From a checkpoint of a small self-supervised image encoder: 7M parameters.
Rows from block 3 of a small self-supervised image encoder, named by matrix and row number. Rows with one number within an expert belong to one neuron, the router's apart. Each number is 128 + 24 x the weight over its row's rms, rounded and kept within 0 to 255. All counts start at 0. Numbers have three digits each. After the name is the row's rms in percent of the matrix's.
Before each expert's rows are labels from the 100 images, of 14976, where the router gives the expert most weight on average: "top examples" is what is common among them. Only what is clearly more common there than usual is listed. The data: aerial photos of the United States (SatlasPretrain).
# router: router (model.blocks.3.mlp.router.weight, 64x48, trained with AdamW), inputs 0-47
# up: expert up (model.blocks.3.mlp.up, 64x16x48), inputs 0-47
# down: expert down (model.blocks.3.mlp.down, 64x48x16, transposed), outputs 0-47

# expert 45
top examples: building
router.45 130:142155096079103110110172084086140143124119163112075142125137117142165155147125108128169118142136090103138112129164129104096147129124148139129137
up.0 121:144136096089109178082105126145122132126128167124144113105162096149153086162090145140145112135097113123099130103153104141159157109098130126157128
down.0 123:164124124156138166148117094127137096146133072152137081126146103128144099121157150110172125150159151107148150140144110110095124166122122147103162
up.1 088:118134106116112146144104140118119101154160158105114126155153098128184073100134106145148116161105143113113126149174159146167126150137122115142172
down.1 102:142116112119104136107134112088120077140094114146122128119111093178130138144144128184161153147127143111152145133120084111132145153142160072130151
up.2 100:105143113147132124124138170102141140166127131118115184119140139143112154124139133134184064133137105163099140146121121125093147074142158119132104
down.2 093:079104140106122125120125108086160091154078103099134124131125135124154153107153169125141102122098141146119109096144157164109127112168098115118098
up.3 084:137099159090147125164129124131103131118125112125200150132126146141103143125096138135159157082141142119186167114119124127148124115177129134154112
down.3 099:139150132156119105133141131129151161141184198124105139130130126191114121082154157135124144115115138105147125150137152135104143137093115163127152
up.4 108:163122088158136143121142120139157139132095113149153128156075116099143138139093154103109145140144123115119113094122083183127115127115097072124132
down.4 116:111131154134115147155106161122137159171154162130096147132114113133136091098085104129126084144135150134082088108122127096172113134140144126146090
up.5 107:116111174107162126124138146135084146125129082144147126156110119142135105145078184154082132080132160156144127097136125124131141116144125154109142
down.5 112:162141163140141077137097129111127127114131183108137124142109116119101131123113087086118129145170127151150166123131145114161115183128143174124114
up.6 137:127153132103142097144134131104139129113154133130112155145106111117106122160132131166184117171163093129088122124177163091096141116094120103145104
down.6 105:090098173104122173115119125137121132116145120121137167142140170152154115135153092160110120126064115153083136118147103146109142139114090125122104
up.7 146:136105132094101126100119106088117143126177170103096135158137100160160101112162128116172103156148114113124153128168115115152135100118117139130090
down.7 123:152096109109094158128136103092140102123110133175138103120167165138136130160108133122124153115104136140136111099159111093099113170143143110172086
up.8 089:150104110192106119122146129076127133131147129100101150138066135075091117117119128160164131164118126145128111135119128105121123118152096142111113
down.8 107:133146167079127092098136117160143108123084138120125154115170144158137107115101148144175125104104141087113120150091175142138107138127121123105112
up.9 064:144092132119125101138145119174131088139119099143175083118111156113129109122135145093141127136147140100126116129118133151116055110097080133105132
down.9 069:156151115094161129115118100118141159137115167135099140101123116142135150108146124078155143139163124143123165143167187096151161093142104126117134
up.10 099:137128085133097143107165168106160138129121071130172107153119139143148126143061151106109140120124128116124123111154096170135107113108120106134146
down.10 107:119124139168142140100130157106098136137144157129103109136094110142168108150099070120104107172163119096145119136113117111147113126143154080105094
up.11 077:146146153091115160095116122124109165083114136071118168127138096108135145159121186112142165116150116141114118155124135116120125163115150113129162
down.11 072:132107145143130151148144113160181106120120123149132126174130135135165107165092148127151144171110153112134073152141122134138111113173133173111105
up.12 071:147112115150143138122156158155146134137135068150129136111134114140175174118082119091129123116075107129131069123139143106148117111109125159108133
down.12 087:120145155137133094128113117165124185134097131108105143164110124113117180166119124095099110136164108123143159144135102144162158117184141122126138
up.13 075:128155134149137120115084149157157124134129121165141135128150144092080130163121149151091136158130167107119120111135137060108111164167121105119141
down.13 081:115165145102166128146126175130082141143155132140154108095136137145110136098091101121139155099108087154148124153119129156149129107102100133082157

# expert 3
top examples: crop field
router.3 107:087098124146181115140122131154160112157154117101110122166145163110167109107149134126092085142132148137111159118121103162099156123125105109146098
up.0 114:130117161127162128092125145148156158127129094157168159124086156080145121128119129120125090108095179115120106146137144151083122138141115125110093
down.0 103:160107090135142162098171140070129090099164104122094115122126106086131127154091101147133119107124095124140110132156106110120137088124104127126139
up.1 091:112054155141095127106102095117167174098098135093124158087129117134131151119145119112111129135155141136148153157109151126103121104148144100133140
down.1 091:132135125149142140082102106099115112060110096120143119118165091098149137161114113086100139160096141132119131144100117127151150172104136139130142
up.2 123:130160125140131097132122118114173116116143080110130159127115154094116161151135121093093143126174142142118113174133118113062111129118134130096090
down.2 109:121100140158151205140142134110141160147115130103099091146119114142139148156129168112176101142142143114151119133116122138097106114145123112131183
up.3 077:161114128131134123149122150122116091169132156098148124170131116163124143129136147166171156147134057132160089124124132130122116167093111151143130
down.3 099:128130142076100086137114127133154099149087125145133141062163132135137155119141153134117128102101129168126123109131156123167151086156132090124119
up.4 091:138159158125136099115109171124174109137107109092120150137129128069172128138169109124114082122169138095115141100131092147131122136138151106111136
down.4 090:130084101135134180134101140141138134123128129126095110152075088112138135103088074144123104126121094101153148146159133113133140140133094090101121
up.5 089:176119127142122126095078158168145125141107146099102111136163099174140096102117135151141144136081096103119124126149110143108171149143140127155122
down.5 080:132136168076152115131128129072166133142162120135129128141119082091116126125116101115104145144080105144158153100136150134142134165102131107123087
up.6 126:159091170194161169089128139107109134106140136098131150148090094097160128149150149116109112136125150126103093127148106149139125108117131118112130
down.6 121:160184095154112154141139130124116094081083181108109126112137118105158148151113101143122147163130140148115094113158116133130117134128134146121084
up.7 075:140175146109150148152125138104080078147129139128137124089140114155082136126114128112169171136140149106188109144129122127142168108126106129117140
down.7 096:138181132089131107156118112162082127077127138153119123136154144130156138105162182131160126163106135131100124132087102143126119109161126123122150
up.8 080:148123119132098172153146138134146061142125171101145137142138121132144147101093137106144115127125094150106123152159111110104148175115133100144179
down.8 105:147135147132138142135106063126154124137117119125104123083152139151141157129149145121116139187100096155104148105129154129092133102172153135108085
up.9 133:113122162108155106088088127143104148108139074140114135147124155139162075117119131147091133100106120114118144120129169074131154139144119096118104
down.9 113:141093129125146157093160108110165142145159088157156138194105120111140116144079123132117087137139140087120122111156127152118117140147125154142107
up.10 070:137137122128092097152139139161151099125160119140122123172146154098152123111088153129118119154131105137118130095156108162183110145124102091163169
down.10 089:146104123126147170126138171063148140128122165135145159072126162116123166108155150142107113150113095142133157143131152116154140123125135155107098
up.11 099:119161125141122109166146144153126108131136076168117133073145143107145142100103106161100131162146126063094118105110138115118102129131101133136146
down.11 097:129080137133188140090152131088117143123064140100097132147111140140130133126125107141146109085129147116094135145119155126129127099140178139158128
up.12 108:152153109127126109138158151144139106156135082093136129172133126161112130154149107103137128120106177138089137138109130121116174102163088126077132
down.12 108:139087117123089149130101150117087124166179150157143140141118150115104122118136152121158121170132078148143106127124146097111131124118121130110193
up.13 132:117101154123149125145098163131116153134146136129107116156100116123169154154127121136124088101091125141087116158117154112175153076146129115103081
down.13 117:134133120138121109158167131092132073127140134120118116124135181108111133140073143126125125120143115085126104099151119148159070112095115151170129

# expert 43
top examples: crop field
router.43 097:162117127140128117124134112176165165167158129100113122156109146110166112097117119098158108172098185116134104147136150148100114159132134108127124
up.0 084:102136124119109098126115117133177117096146132106099134099162127162164144123089097144129147173127143080132174128090142119120129112127185130128144
down.0 089:147093122130160109163127123123115122152135158136141122176120102118077129172107150150119108164062134127133151141134101112114148123156137134144076
up.1 103:139148174138161135103149117117135144106166152169143118177063099109131148134089126120114127122130140151173132123153148141137114113129163144125089
down.1 093:125146082122118138099128171122099093121148126111130107128174064108145144174112166150133156129126085129130139142163096135130128095123107126138157
up.2 117:154116113111092142111125128086135088123103171093118111116115100149144148090171167118129122112083121158151107119135093150171148118120127137119161
down.2 096:134107114096106106138119099154107161106144135115135133129099157109108147123155089129142096146127068182144138134118168133179141153114124092103137
up.3 088:127110130116163146148106084148107125113116101138164114100156112133118156114114097182110142154140125151182151107117095101135145094117119155117083
down.3 092:092089120118139119160104131092088093124155145125096156133177104141167132144137100119132122072141148115154148101121103112151149139143139138168118
up.4 092:121149108125171096087143154146120111121151123096083117098166122141125129082117118133114157144135151125140115098148126149160173139165088159103140
down.4 106:157097125105098167166138140135141145139117129139157133144107143155160146151133115103105147165120098116124138157107109094185180156127136158095130
up.5 099:113138186100162153107143128098175129146142125144175109127134080175127157125135106099101127139128112145146114119119131136132118157104111166173131
down.5 092:128150116136117142112108189120160112114176143138121085135167105137109129144095169140138143146159105126148094144114089100153137161146163155127126
up.6 089:124125123163150091139132122163111154091099144137102081145090122154140168141105133141164112123112093131094137119133074149125122135099161164132150
down.6 101:139131140095109140180128132154102150161123114131172089101145072132134148120124117154140084081149096141094121129127096120146135092119133147148142
up.7 089:125125128093117135124110161135139096146107124127108149085123105159082141098152107141135130146108184176168130099121134126193125133099120137142134
down.7 081:138122124111126099108118118144179168128105151127148125156071108154155120145112071128119137118098160161154113101139145082138132142156150123101110
up.8 087:102099110120138138133084161189129129092114154105133141144139142156140111145107120145150144144095131164133145084155086103135106144132179120117153
down.8 092:117122124112130128157127129114147149125147113114135130126125085187092104115128107153109121084173145125099119105144177180132152100128116157100090
up.9 126:154126134169170113113141175113111116123141096137131125175107124106137150118160164120097127116084159133130077145117123156150138089146105146096147
down.9 094:107129122122117159154134114161136128112144110116161165082123150123125151156192139110141106156154112120136095156135140106118099166126065113128149
up.10 080:111147110099110131118131141165175093097130079133124162128111133133164139178155121155119110135152124144114117090109128124182119140098131131140180
down.10 098:123117149104137135147092118126125148104098106103108109112122112138092114126096140137122090153097088213102100155102127109129135115120093142126103
up.11 142:121118157130141106114098155139138144110132073115117140161111190117143144140155142104113116113107144166081132177121161123113107127136104086099119
down.11 125:104120140170147139099158126149128077126069082160151129144158150159131116114156137146105150105161122127108109145093143122098120134154129136105161
up.12 075:122157139101153085091149063166108123117134168139141108095101119128091129081119162151152147153096124141134139139149123090147136135130129146121127
down.12 099:127098135130120117160153161128122125135161163139112111119165110098155137130111123125148120135150131095139153099187123142190150129121083173102110
up.13 107:122113113108134121119080133158173093135121167183097091132132114136143178075128116177140114151120110141125125109123134138108131156110115123116158
down.13 105:157098139129196103169152161142117129133118154145127166134073108063143159121115128154118112122120107120131158112130118138139155123095113128135125