Weights of a small self-supervised image encoder: activation quick_gelu, batches of 128.
Rows from expert 42 of block 5, named by matrix and row number. Rows with one number belong to one neuron. Each number is 128 + 24 x the weight over its row's rms, rounded and kept within 0 to 255. All counts start at 0. After the name is the row's rms in percent of the matrix's.
# up: expert up (model.blocks.5.mlp.up, 64x16x96), inputs 0-95
# down: expert down (model.blocks.5.mlp.down, 64x96x16, transposed), outputs 0-95
up.0 087 [148 117 139 143 128  93 105 124 105 141 134 169 110 162 154 155 127 186 145 107 137 113 130 117 121 106  95 120  82 136  99 118 150 105 145 112 152  99 127 103  88 123 114 152  90  99 161 187 143 109 134 128 102 106 104 107 109 101 117 177 168  95 124 134 129 118 108 185 146 120 127 122 173 129 124 149 139 138 125 128 112 117  95 139 136  90 158 145 128 170 120 153 142 141 167 148]
up.1 123 [112  78  98 127  92 121 134 133  88 120 127 152 144 118 120 146 143 122 108  93 118 148 166 139  88 130 136 124  75  68 166 122 137 118 133 122 104 161  72 186 134 123 144 133 105 135 139 145  96 121 102 114  98 163 120 115 111 134 121 130 100 159 158 152 111 101 158 141 113 139 129 148  89  99 107 109 136 113 187 134 114 121 151 107 129 170 115 157 153 119 143 159 114 130 139 140]
up.2 079 [107 117 112 136 113 124 118 106 145 155 116 128 124 113 110 166 117 149 141 107 144 128 117 162 121 164 139 125 137 142 137  69 127 138 220 126 135  92 122 131 136 169 148  85 111 114 136 144 120 133 185 102 132 126 111 112 130 101 138  95 131 158  93 132 123 108 112 129 133  97 143 116 158  74 147 112 123 145  58  95 125 164 113 153 105 152 144 143 111 135 116 153 105 108 109 134]
up.3 086 [140 103 164 125 164 171  71 145 130 150  90  99 140 106 141 153 117  88 138 135 117 121  92 105 133 135 109 132 118 144  92 165 114 103 125 155 121 126 159 101 138 138  73 167 128 115 155 121 125 191 105 120 128 177 124 156 110 159 158 110 139  98 122 133 118 116 158 146 125  98 113 112 146 156 156 129 136 104 148 135 138 125  91 117 143 116 149 167 102 162 125  94 130 151 124  95]
up.4 111 [130 104 130 105 142 114 184 102 162 132 106 170 145 115 137 132 147 171 102 136 112 135 143  92 140  93 148 128 104 108 136 133 151 177 104 112 119 104 137  64 113 105 130 150  80 157 135 121 138 129 126 115 121 159  71 124 148 127 123 146 121 124 139 120 145 139 126 110 145 126 189 143 150 122 158 117 178 118 140 157 109 130  99 120 106 123 132 129 110  75 158  98 105 106 172 138]
up.5 111 [132 138  93  99 113 163 108 136 123 163 128 143 112  95 111 122 127  98 138 116 154 118 148 119 116 104 130 144 155  64 134 139 127 139 100  90 119 187 127 138 105 173 142 135 110 140 144 130 130 125  93  78 102 122  89 119 136 149 160 148 128 105 178 103 121 114 150 101 143 168 162 157 112 137 143 105  96 103 183 144 112 105 152 151 156 138 139 138 100  90 151 132 134  97 108 137]
up.6 087 [173 120 139 156 147 103 111 139 126 139 158 134 174 149 128 150 111 104 139 155 186 109 131  94 146 125  95 161 155 122 104  95 106 150 144 109 128 112 118 110 134 147 133 124 165 148 131 128 131 108 112  74 137 142 150 104 157  99 139 143 161 134 103 146 111 127 133 145 103 110 117 128  99 103 129 106  96  91 191 110 124 134  89 127 135 137 181  90 111 169 134 111 124 108 140  76]
up.7 113 [120 126 104 158  84 118  86  95 141 119 147 139 164  97  94 170 114 147 127 114 140 145 186 144 102 132 131  99 109  80  88 107 129  82 146 134 135 118 120 139 158 145 145 134  79 121 158 176 106  95 126 130 108 138 141 120  89 118 153 106 130 143 136 132  96 122 162  99 127 132 121 105 133 120 108 139 137 101 144 114 151 132 143 132 109  62 147 173 150 137 130 146 145 127 173 125]
up.8 120 [ 77 154 149 149 159  98 167 135 109  88 125 134 160 128 132 139 139 103  87 152  79 155 146 121 147 141  93 109 112 119 141 141 109 164  92 121 156 131 127 137 135  72 129 117 114 154  98 133 125 153 141 168 101 153 164 132 109 116 130 139 106 150 157 134 151  96 105  97 119 143 130 145  52 132 124 125 144 108 107 138 169 132 121 117 138 144  73 147 119 138 166 123 134 142 151 134]
up.9 100 [ 82 135 117 135 126 124 145 115 129 126 135 144 139 112  87 129 132 142 107 136 190 113 119 142  79 119 159 116 119  92 118 137 125 114 120 103 172 131 159 138 156  88 116 133 135 165 126 129 105  91 132 128 107 136 174 108 107 161 115 103 123 112 137 114 159 102 140 111 100 133 175 123 102 169 124 118 185  93 155 147 138 120 126 127 126  76 175 119 158 110 157 170  91 128 153 135]
up.10 085 [149 134 164 118 127  96 134 124 106 115  93 116 108 125 129 104 125  93  79 140 153 106 136 137 161 133  87  92  97 193 123 184 120 126 143 140 110 184 162  88 124 142 115 128 136 114 134 107 110 124 132 102 133 126 130 137 154 137 143 173 125  90 129 136 117 156 107  99 146 146 143 121 160 144 109 154 162 106 133 127  70 170  92 137 113 140 144 132 127 100 112 114 125 156 130 174]
up.11 097 [117 149 117 142 101 148 163  95  87 108 115 133 146  95  80 139 131 170 119 147 163  97 111 162 141 135 105  77 150 114 116  97 107 122 181 138 161 150 130 157 114 137 114  66 151 103 105 119 129 142 105 142 108  97 135 128 125 111 130 120 124  85 140 144 133 147 169 125 106 127 129 101  97 126 112 139 139 136 115 153 150 117 147 134 117 141 210 101 140 160 112 151 151 132 140 123]
up.12 095 [116 144 155 165 155 146 165  88 123 117 171 136 114 107 156 109 138 118 148 118 161  89 144 149 110 122 152 115 120 141 128 139  92  79 167 104 129 133 140 101 162 107 132 141  75 133 107 136  99 113 120 108 155 154 100 108 155 141 135 133 127 148 110 149 114 161 123 142 149 122  73  78 123 175 165 170 125 110 130 106 133 143 101 153 134 139 148 147 116  80  92 149 113 151 145 127]
up.13 114 [126 164 122  84 150 109  88 138  89 120 123 143 159 106 156 131 163 141 116 108 107 124 147 140 114 133 111 109 131  76 133 102 159  82 165 139 114 185 107 112  95 128 131 117 165 148 113 109 172 126 115  88 104 120 168 152  88 115 120 163 130 112 163 114 137 102 134 109 136 141 162 161 139 110 102  83 151 132 171 170 112 114 149 126 151 114 139 137 130 146 124 105 121 118 142 157]
up.14 101 [131 101 145 129 125 122 131 128 130 150 116 130 105 185 133  88 111  94 124 109 163 114 121 126 126 143 140 116 167 128 150 146 114 123 123  94 137 106 125 106 194 126 122 167  98 176 118  92 106 165 125 108 154 146  96 141 144 129  92 132 119 109 119  79 101 105 113 163 140 137 148 147 119 126 124 128 141  99 131 191  84 171 130 139 122 176 165 124  79 103 109 142 131 121 116 117]
up.15 073 [106 134  96 118 146 111 182 115 140 135 114 146 147 121 105 132  93 123 111 142 161 136 157 119 121 160 142 164 113 135 132 155 132 122 129 134 129 162  76 111 148 139 173 135 186 122 144 162 125 136  92  80 143 154 113 127 149 141 119 138 126 150 139 130  88  99 107 195 120 102 111 138 113 102 179 154 101  72 148 165 114 118 157 132 108 153 129 146 139 154 130 146 145 102 120 139]
down.0 089 [132  89 122 163 193 146 136  78 129 118 121 110 121 115  87 110 153  95 130 121 155 167 143 119 112 144  89 130  96 146 125  87 147 160  87 161 131 124 119 127 123 123 142  98 143  80 136 172 145 130 126 118 117 119 133 139 139 120 108 125 170 104 105  76 144 130 131 161 122 140 124 105 131 100 133 186 144 184 139 136 140 123 134 157 137  86 135  93 129 134 104 142  97 112 145 129]
down.1 113 [145 167  91 105 121 135 131 132 136 125  86 116 162 140 162 124 129 138 107  56  95 152 135 129  87 150 131 142 115  81 119 124 147 157 150 138 160 178 124 115 142 138 148 152 155 147 125 125 152 131 115 117 113 115 137 127  77 107 123 125 114 105 159 123 131 134 130 132 143 123 158 129 184  62 127 150 103 130 156 155 175 162 166 122 107 101 109 160 138 120 104 148 121 106 133 111]
down.2 097 [149 128 130 100 104 119 116  90 117 112 132 106 102  81 133 159 106 105 174  99 147 140 137  93 127 155 146 116 148  90 147 127 127 164 128 179 145 100 122 120 132 138 157 151 121 115 144 148 104 176 108 125 115 132 113 127 191 173 118 133 150 155 115  89 107 166 135 116  89  98 120 155 107 165 120  96 166 117  93  69 136 118 111 109 119 120 136 121 117 132 137 140 100 138 150 148]
down.3 094 [151  96 119 136 119 104 132 150 134 125 120 103  81 185 152 122 151 124 132 136 122 134 140 154 150 108 132 105 127 150 123 131 112 164 105 100 120 126 123 159 131 144 187  91 164 149  97 127 146 126 112 145 152 127 136 124 130 132 118 140 122  76 145 151 139 132 104 121 151  83 168 142 181 180  85 159 182 131  78 135 109 145 146 147 153 137 163  96 106 125 123 144 156 132 136 111]
down.4 100 [ 96 139 126 106 155 119 181 137 131 155 125 174 145 123 158 131 104  99 147 110  91 134 134 145 130 125  77 121 107 119 142 122 108 102 127 142 192 118 140 119 118 128 133 170 101  76 124 167 137 112 117 109 138 100 124 148 131 123 142 116  95  93  89 135 113  88 155 154 103 128 114 156 137  90  97 114  95 116 174 132 137 116 117 113 145 145 122  97  81 138 123 152 107 108 181 124]
down.5 100 [168 115  86 125 143 140 135 138 127 148 158 160 153 106 157 175 104 153 134 109 152 119 155 141  88 141 133 120 115 130 148 123 139 125 201 112 126 146 111 163 135 118 124 138 107 135 165 134 119 135 138  69  90  98 131 116  66 129 113  90  90 140 101 109 122 114 184 137 108 118  96 115 127 111 149 171 136 110 147 149 150 160 154 110  91 144 127 149 158 118 134 110 138 129 119 125]
down.6 105 [129 133 141 141 125  99 168 132 148 114 129  76 108 123 123 153 127 131 119 178  83 127 105 130 128  77 103 141 146 165 148  86 152 144 114 145 141  76 125 136 153 100 142 118 157 161 106 161 123 133 160 175 149 121 119  87 164 124 151 148 150 165 150 121 103 122 145 128  96 134 116 120 147 127 142 154 123 160 125 149 124 185 125  86 109 107 129 106 126 135 148 145 148  99 107 176]
down.7 094 [158 133 143 148 123 160  63  93 140 136 136 110 140 124 138  91 146 114 120 136 106 157 133 136 154 124 143 173 115  63 105 108 138 138 140 139 113 120 118 130 143 167 144 118 152  88 147 105 111 148 118 121 103 137 129 131 109 141 104 136 131 108 132 121 112 112 165 153 113 175 114 120 150 121  90 171 114 185 139 102 101  72  95 133 117  89 116 136 121 165  87 176 120 133 135 125]
down.8 105 [ 94 172 138 176 187 107 144 127 177  99 118 135 173 146 139 108 177 117 100 123 135  91 127 145 119 154 113 131 103 123 163 113 159 133 117 132 148  93  86 140 113 154 119 129 197 128 119  90 109 165 111 108 122 127 113  99 148 139 133 144 132 126 160 140 148 132 129 125 149 131 116 113 159  86 164 103 133 113 124 114 117 131 115 114 149 110 108 162 121  99 154 108  91 126 141  96]
down.9 108 [125 121 108 106 108 116 136 146 134 127 114 150 159 159 134  97 120 166 108 109 142 128 146 116 133 169 149 142 153 126 153 119 164  89  94 138 124 146  97 145 125 101 133 113 149 116 120 136 134 138 139 149 114 142 151 132 127 116 152 152 111 149 161 148 115 168 148 104 119 191 148 164 152 111  99 132  59 150 107 132 117 108 155  90 153 147 119  87 152 156 101 143 116 151  50 131]
down.10 101 [107  71 145 125 100 134 123 118 137 153  86 134  91 112 131 131 118 146 161 126 118 160 127 122 151 118  99 108 119 149 144 102  78 140 136 134 127 117 110 134 119 179  84 110  95 102 101 100 133  97 132 130 180  98 101 133 126 171 146 194 162 141 117 126 165 135 128 122 128 132 112 137 148 166 133 102 121  87 137 122 107 114 150 102 136 139 132 119 105 117 115  98 112 101  85 179]
down.11 098 [105 102 128 129 155 182 117 156 119 137 163 160 141 129 113 114 150 107 165  83 160  75  95 149 104 121 138 157 142 117 144 147 135 146 140 116 109 143 145  69 172 147 142 106 125 131 157 147 164  94 146 113 132 154 166 100 138 121 130 131 104 167 125 124  80 144 169 130 113 155 110 133 142  88 134 120 126 149 136  89 120 161 105 146 131 180 119 130 164 142 116 157 132 128 114 126]
down.12 087 [140 144 136 137 133 120 124 150 188 117 122 152 112  84  97 130 141 117 107 122 157 118 138 103 124  82 146 132 147 123 163 143 110 111 135 135 172 144 138 135 113  89 143 134 155 142 164 124 132  68 143 111 104 162 134 189 145 123 111 110  94  76 191 152 106 101 137 159 119 162 151 138 105 166 120 103 152 125 139 150 132 109 116 140 150 130 112 115 111 128 113 184 118 148 128 112]
down.13 115 [116  93 121  95 163 150 122 149 140 121 118 159 123 143 151 146 150 140 100 140 148 101 129 134 158 136 108 115 148 150 139 151 141 146 180 129 159 145 127 124 127 130 117 120 104  96 116 136 159 141 101 114 103 115 144 129 140 108 167 118  66 113 130 113 138 116 152 185 111 108  84 109 171  53 106 123  95 166 185 134 112 141 133 116  96 127 102 116 149 112  93 146 117 106 130 135]
down.14 105 [122 122 140 145 139 145 125 135 129 157 160 144  61 128 134 142 123 104 149 124 105  92 121 154 155 114 115 113 125 191 144 171 121 101 119  56 104 107 102 125 124 113 150  84 181 180  94 129 109 126 119 104 123 125 149  83 152 110 136 143 122 135 148 127 156 157 131 132 166 163 126 140 100 146 127 138 118 138 116 128  77 140  69 115 107 116 139 108 136 137 136 136 136 138 125 116]
down.15 085 [147 171 124 151 110 119 121 136 165  97 149 119 116 112 179 140 152 123  98 129 118 104 132 156 167  82 162 145 123  97 140 179 135 126 122 144 147 125 104 143 150 113 119 125 174 153 148 153  50 132 132 147 125 183 130 140 133  90 104 151 128 145 112  58 138  98 138 145 102 133 104 133 148 134 120 153 157 121 152 153 132 133 101 100  99 118 149 136 122 166 117 135 130 137 137 131]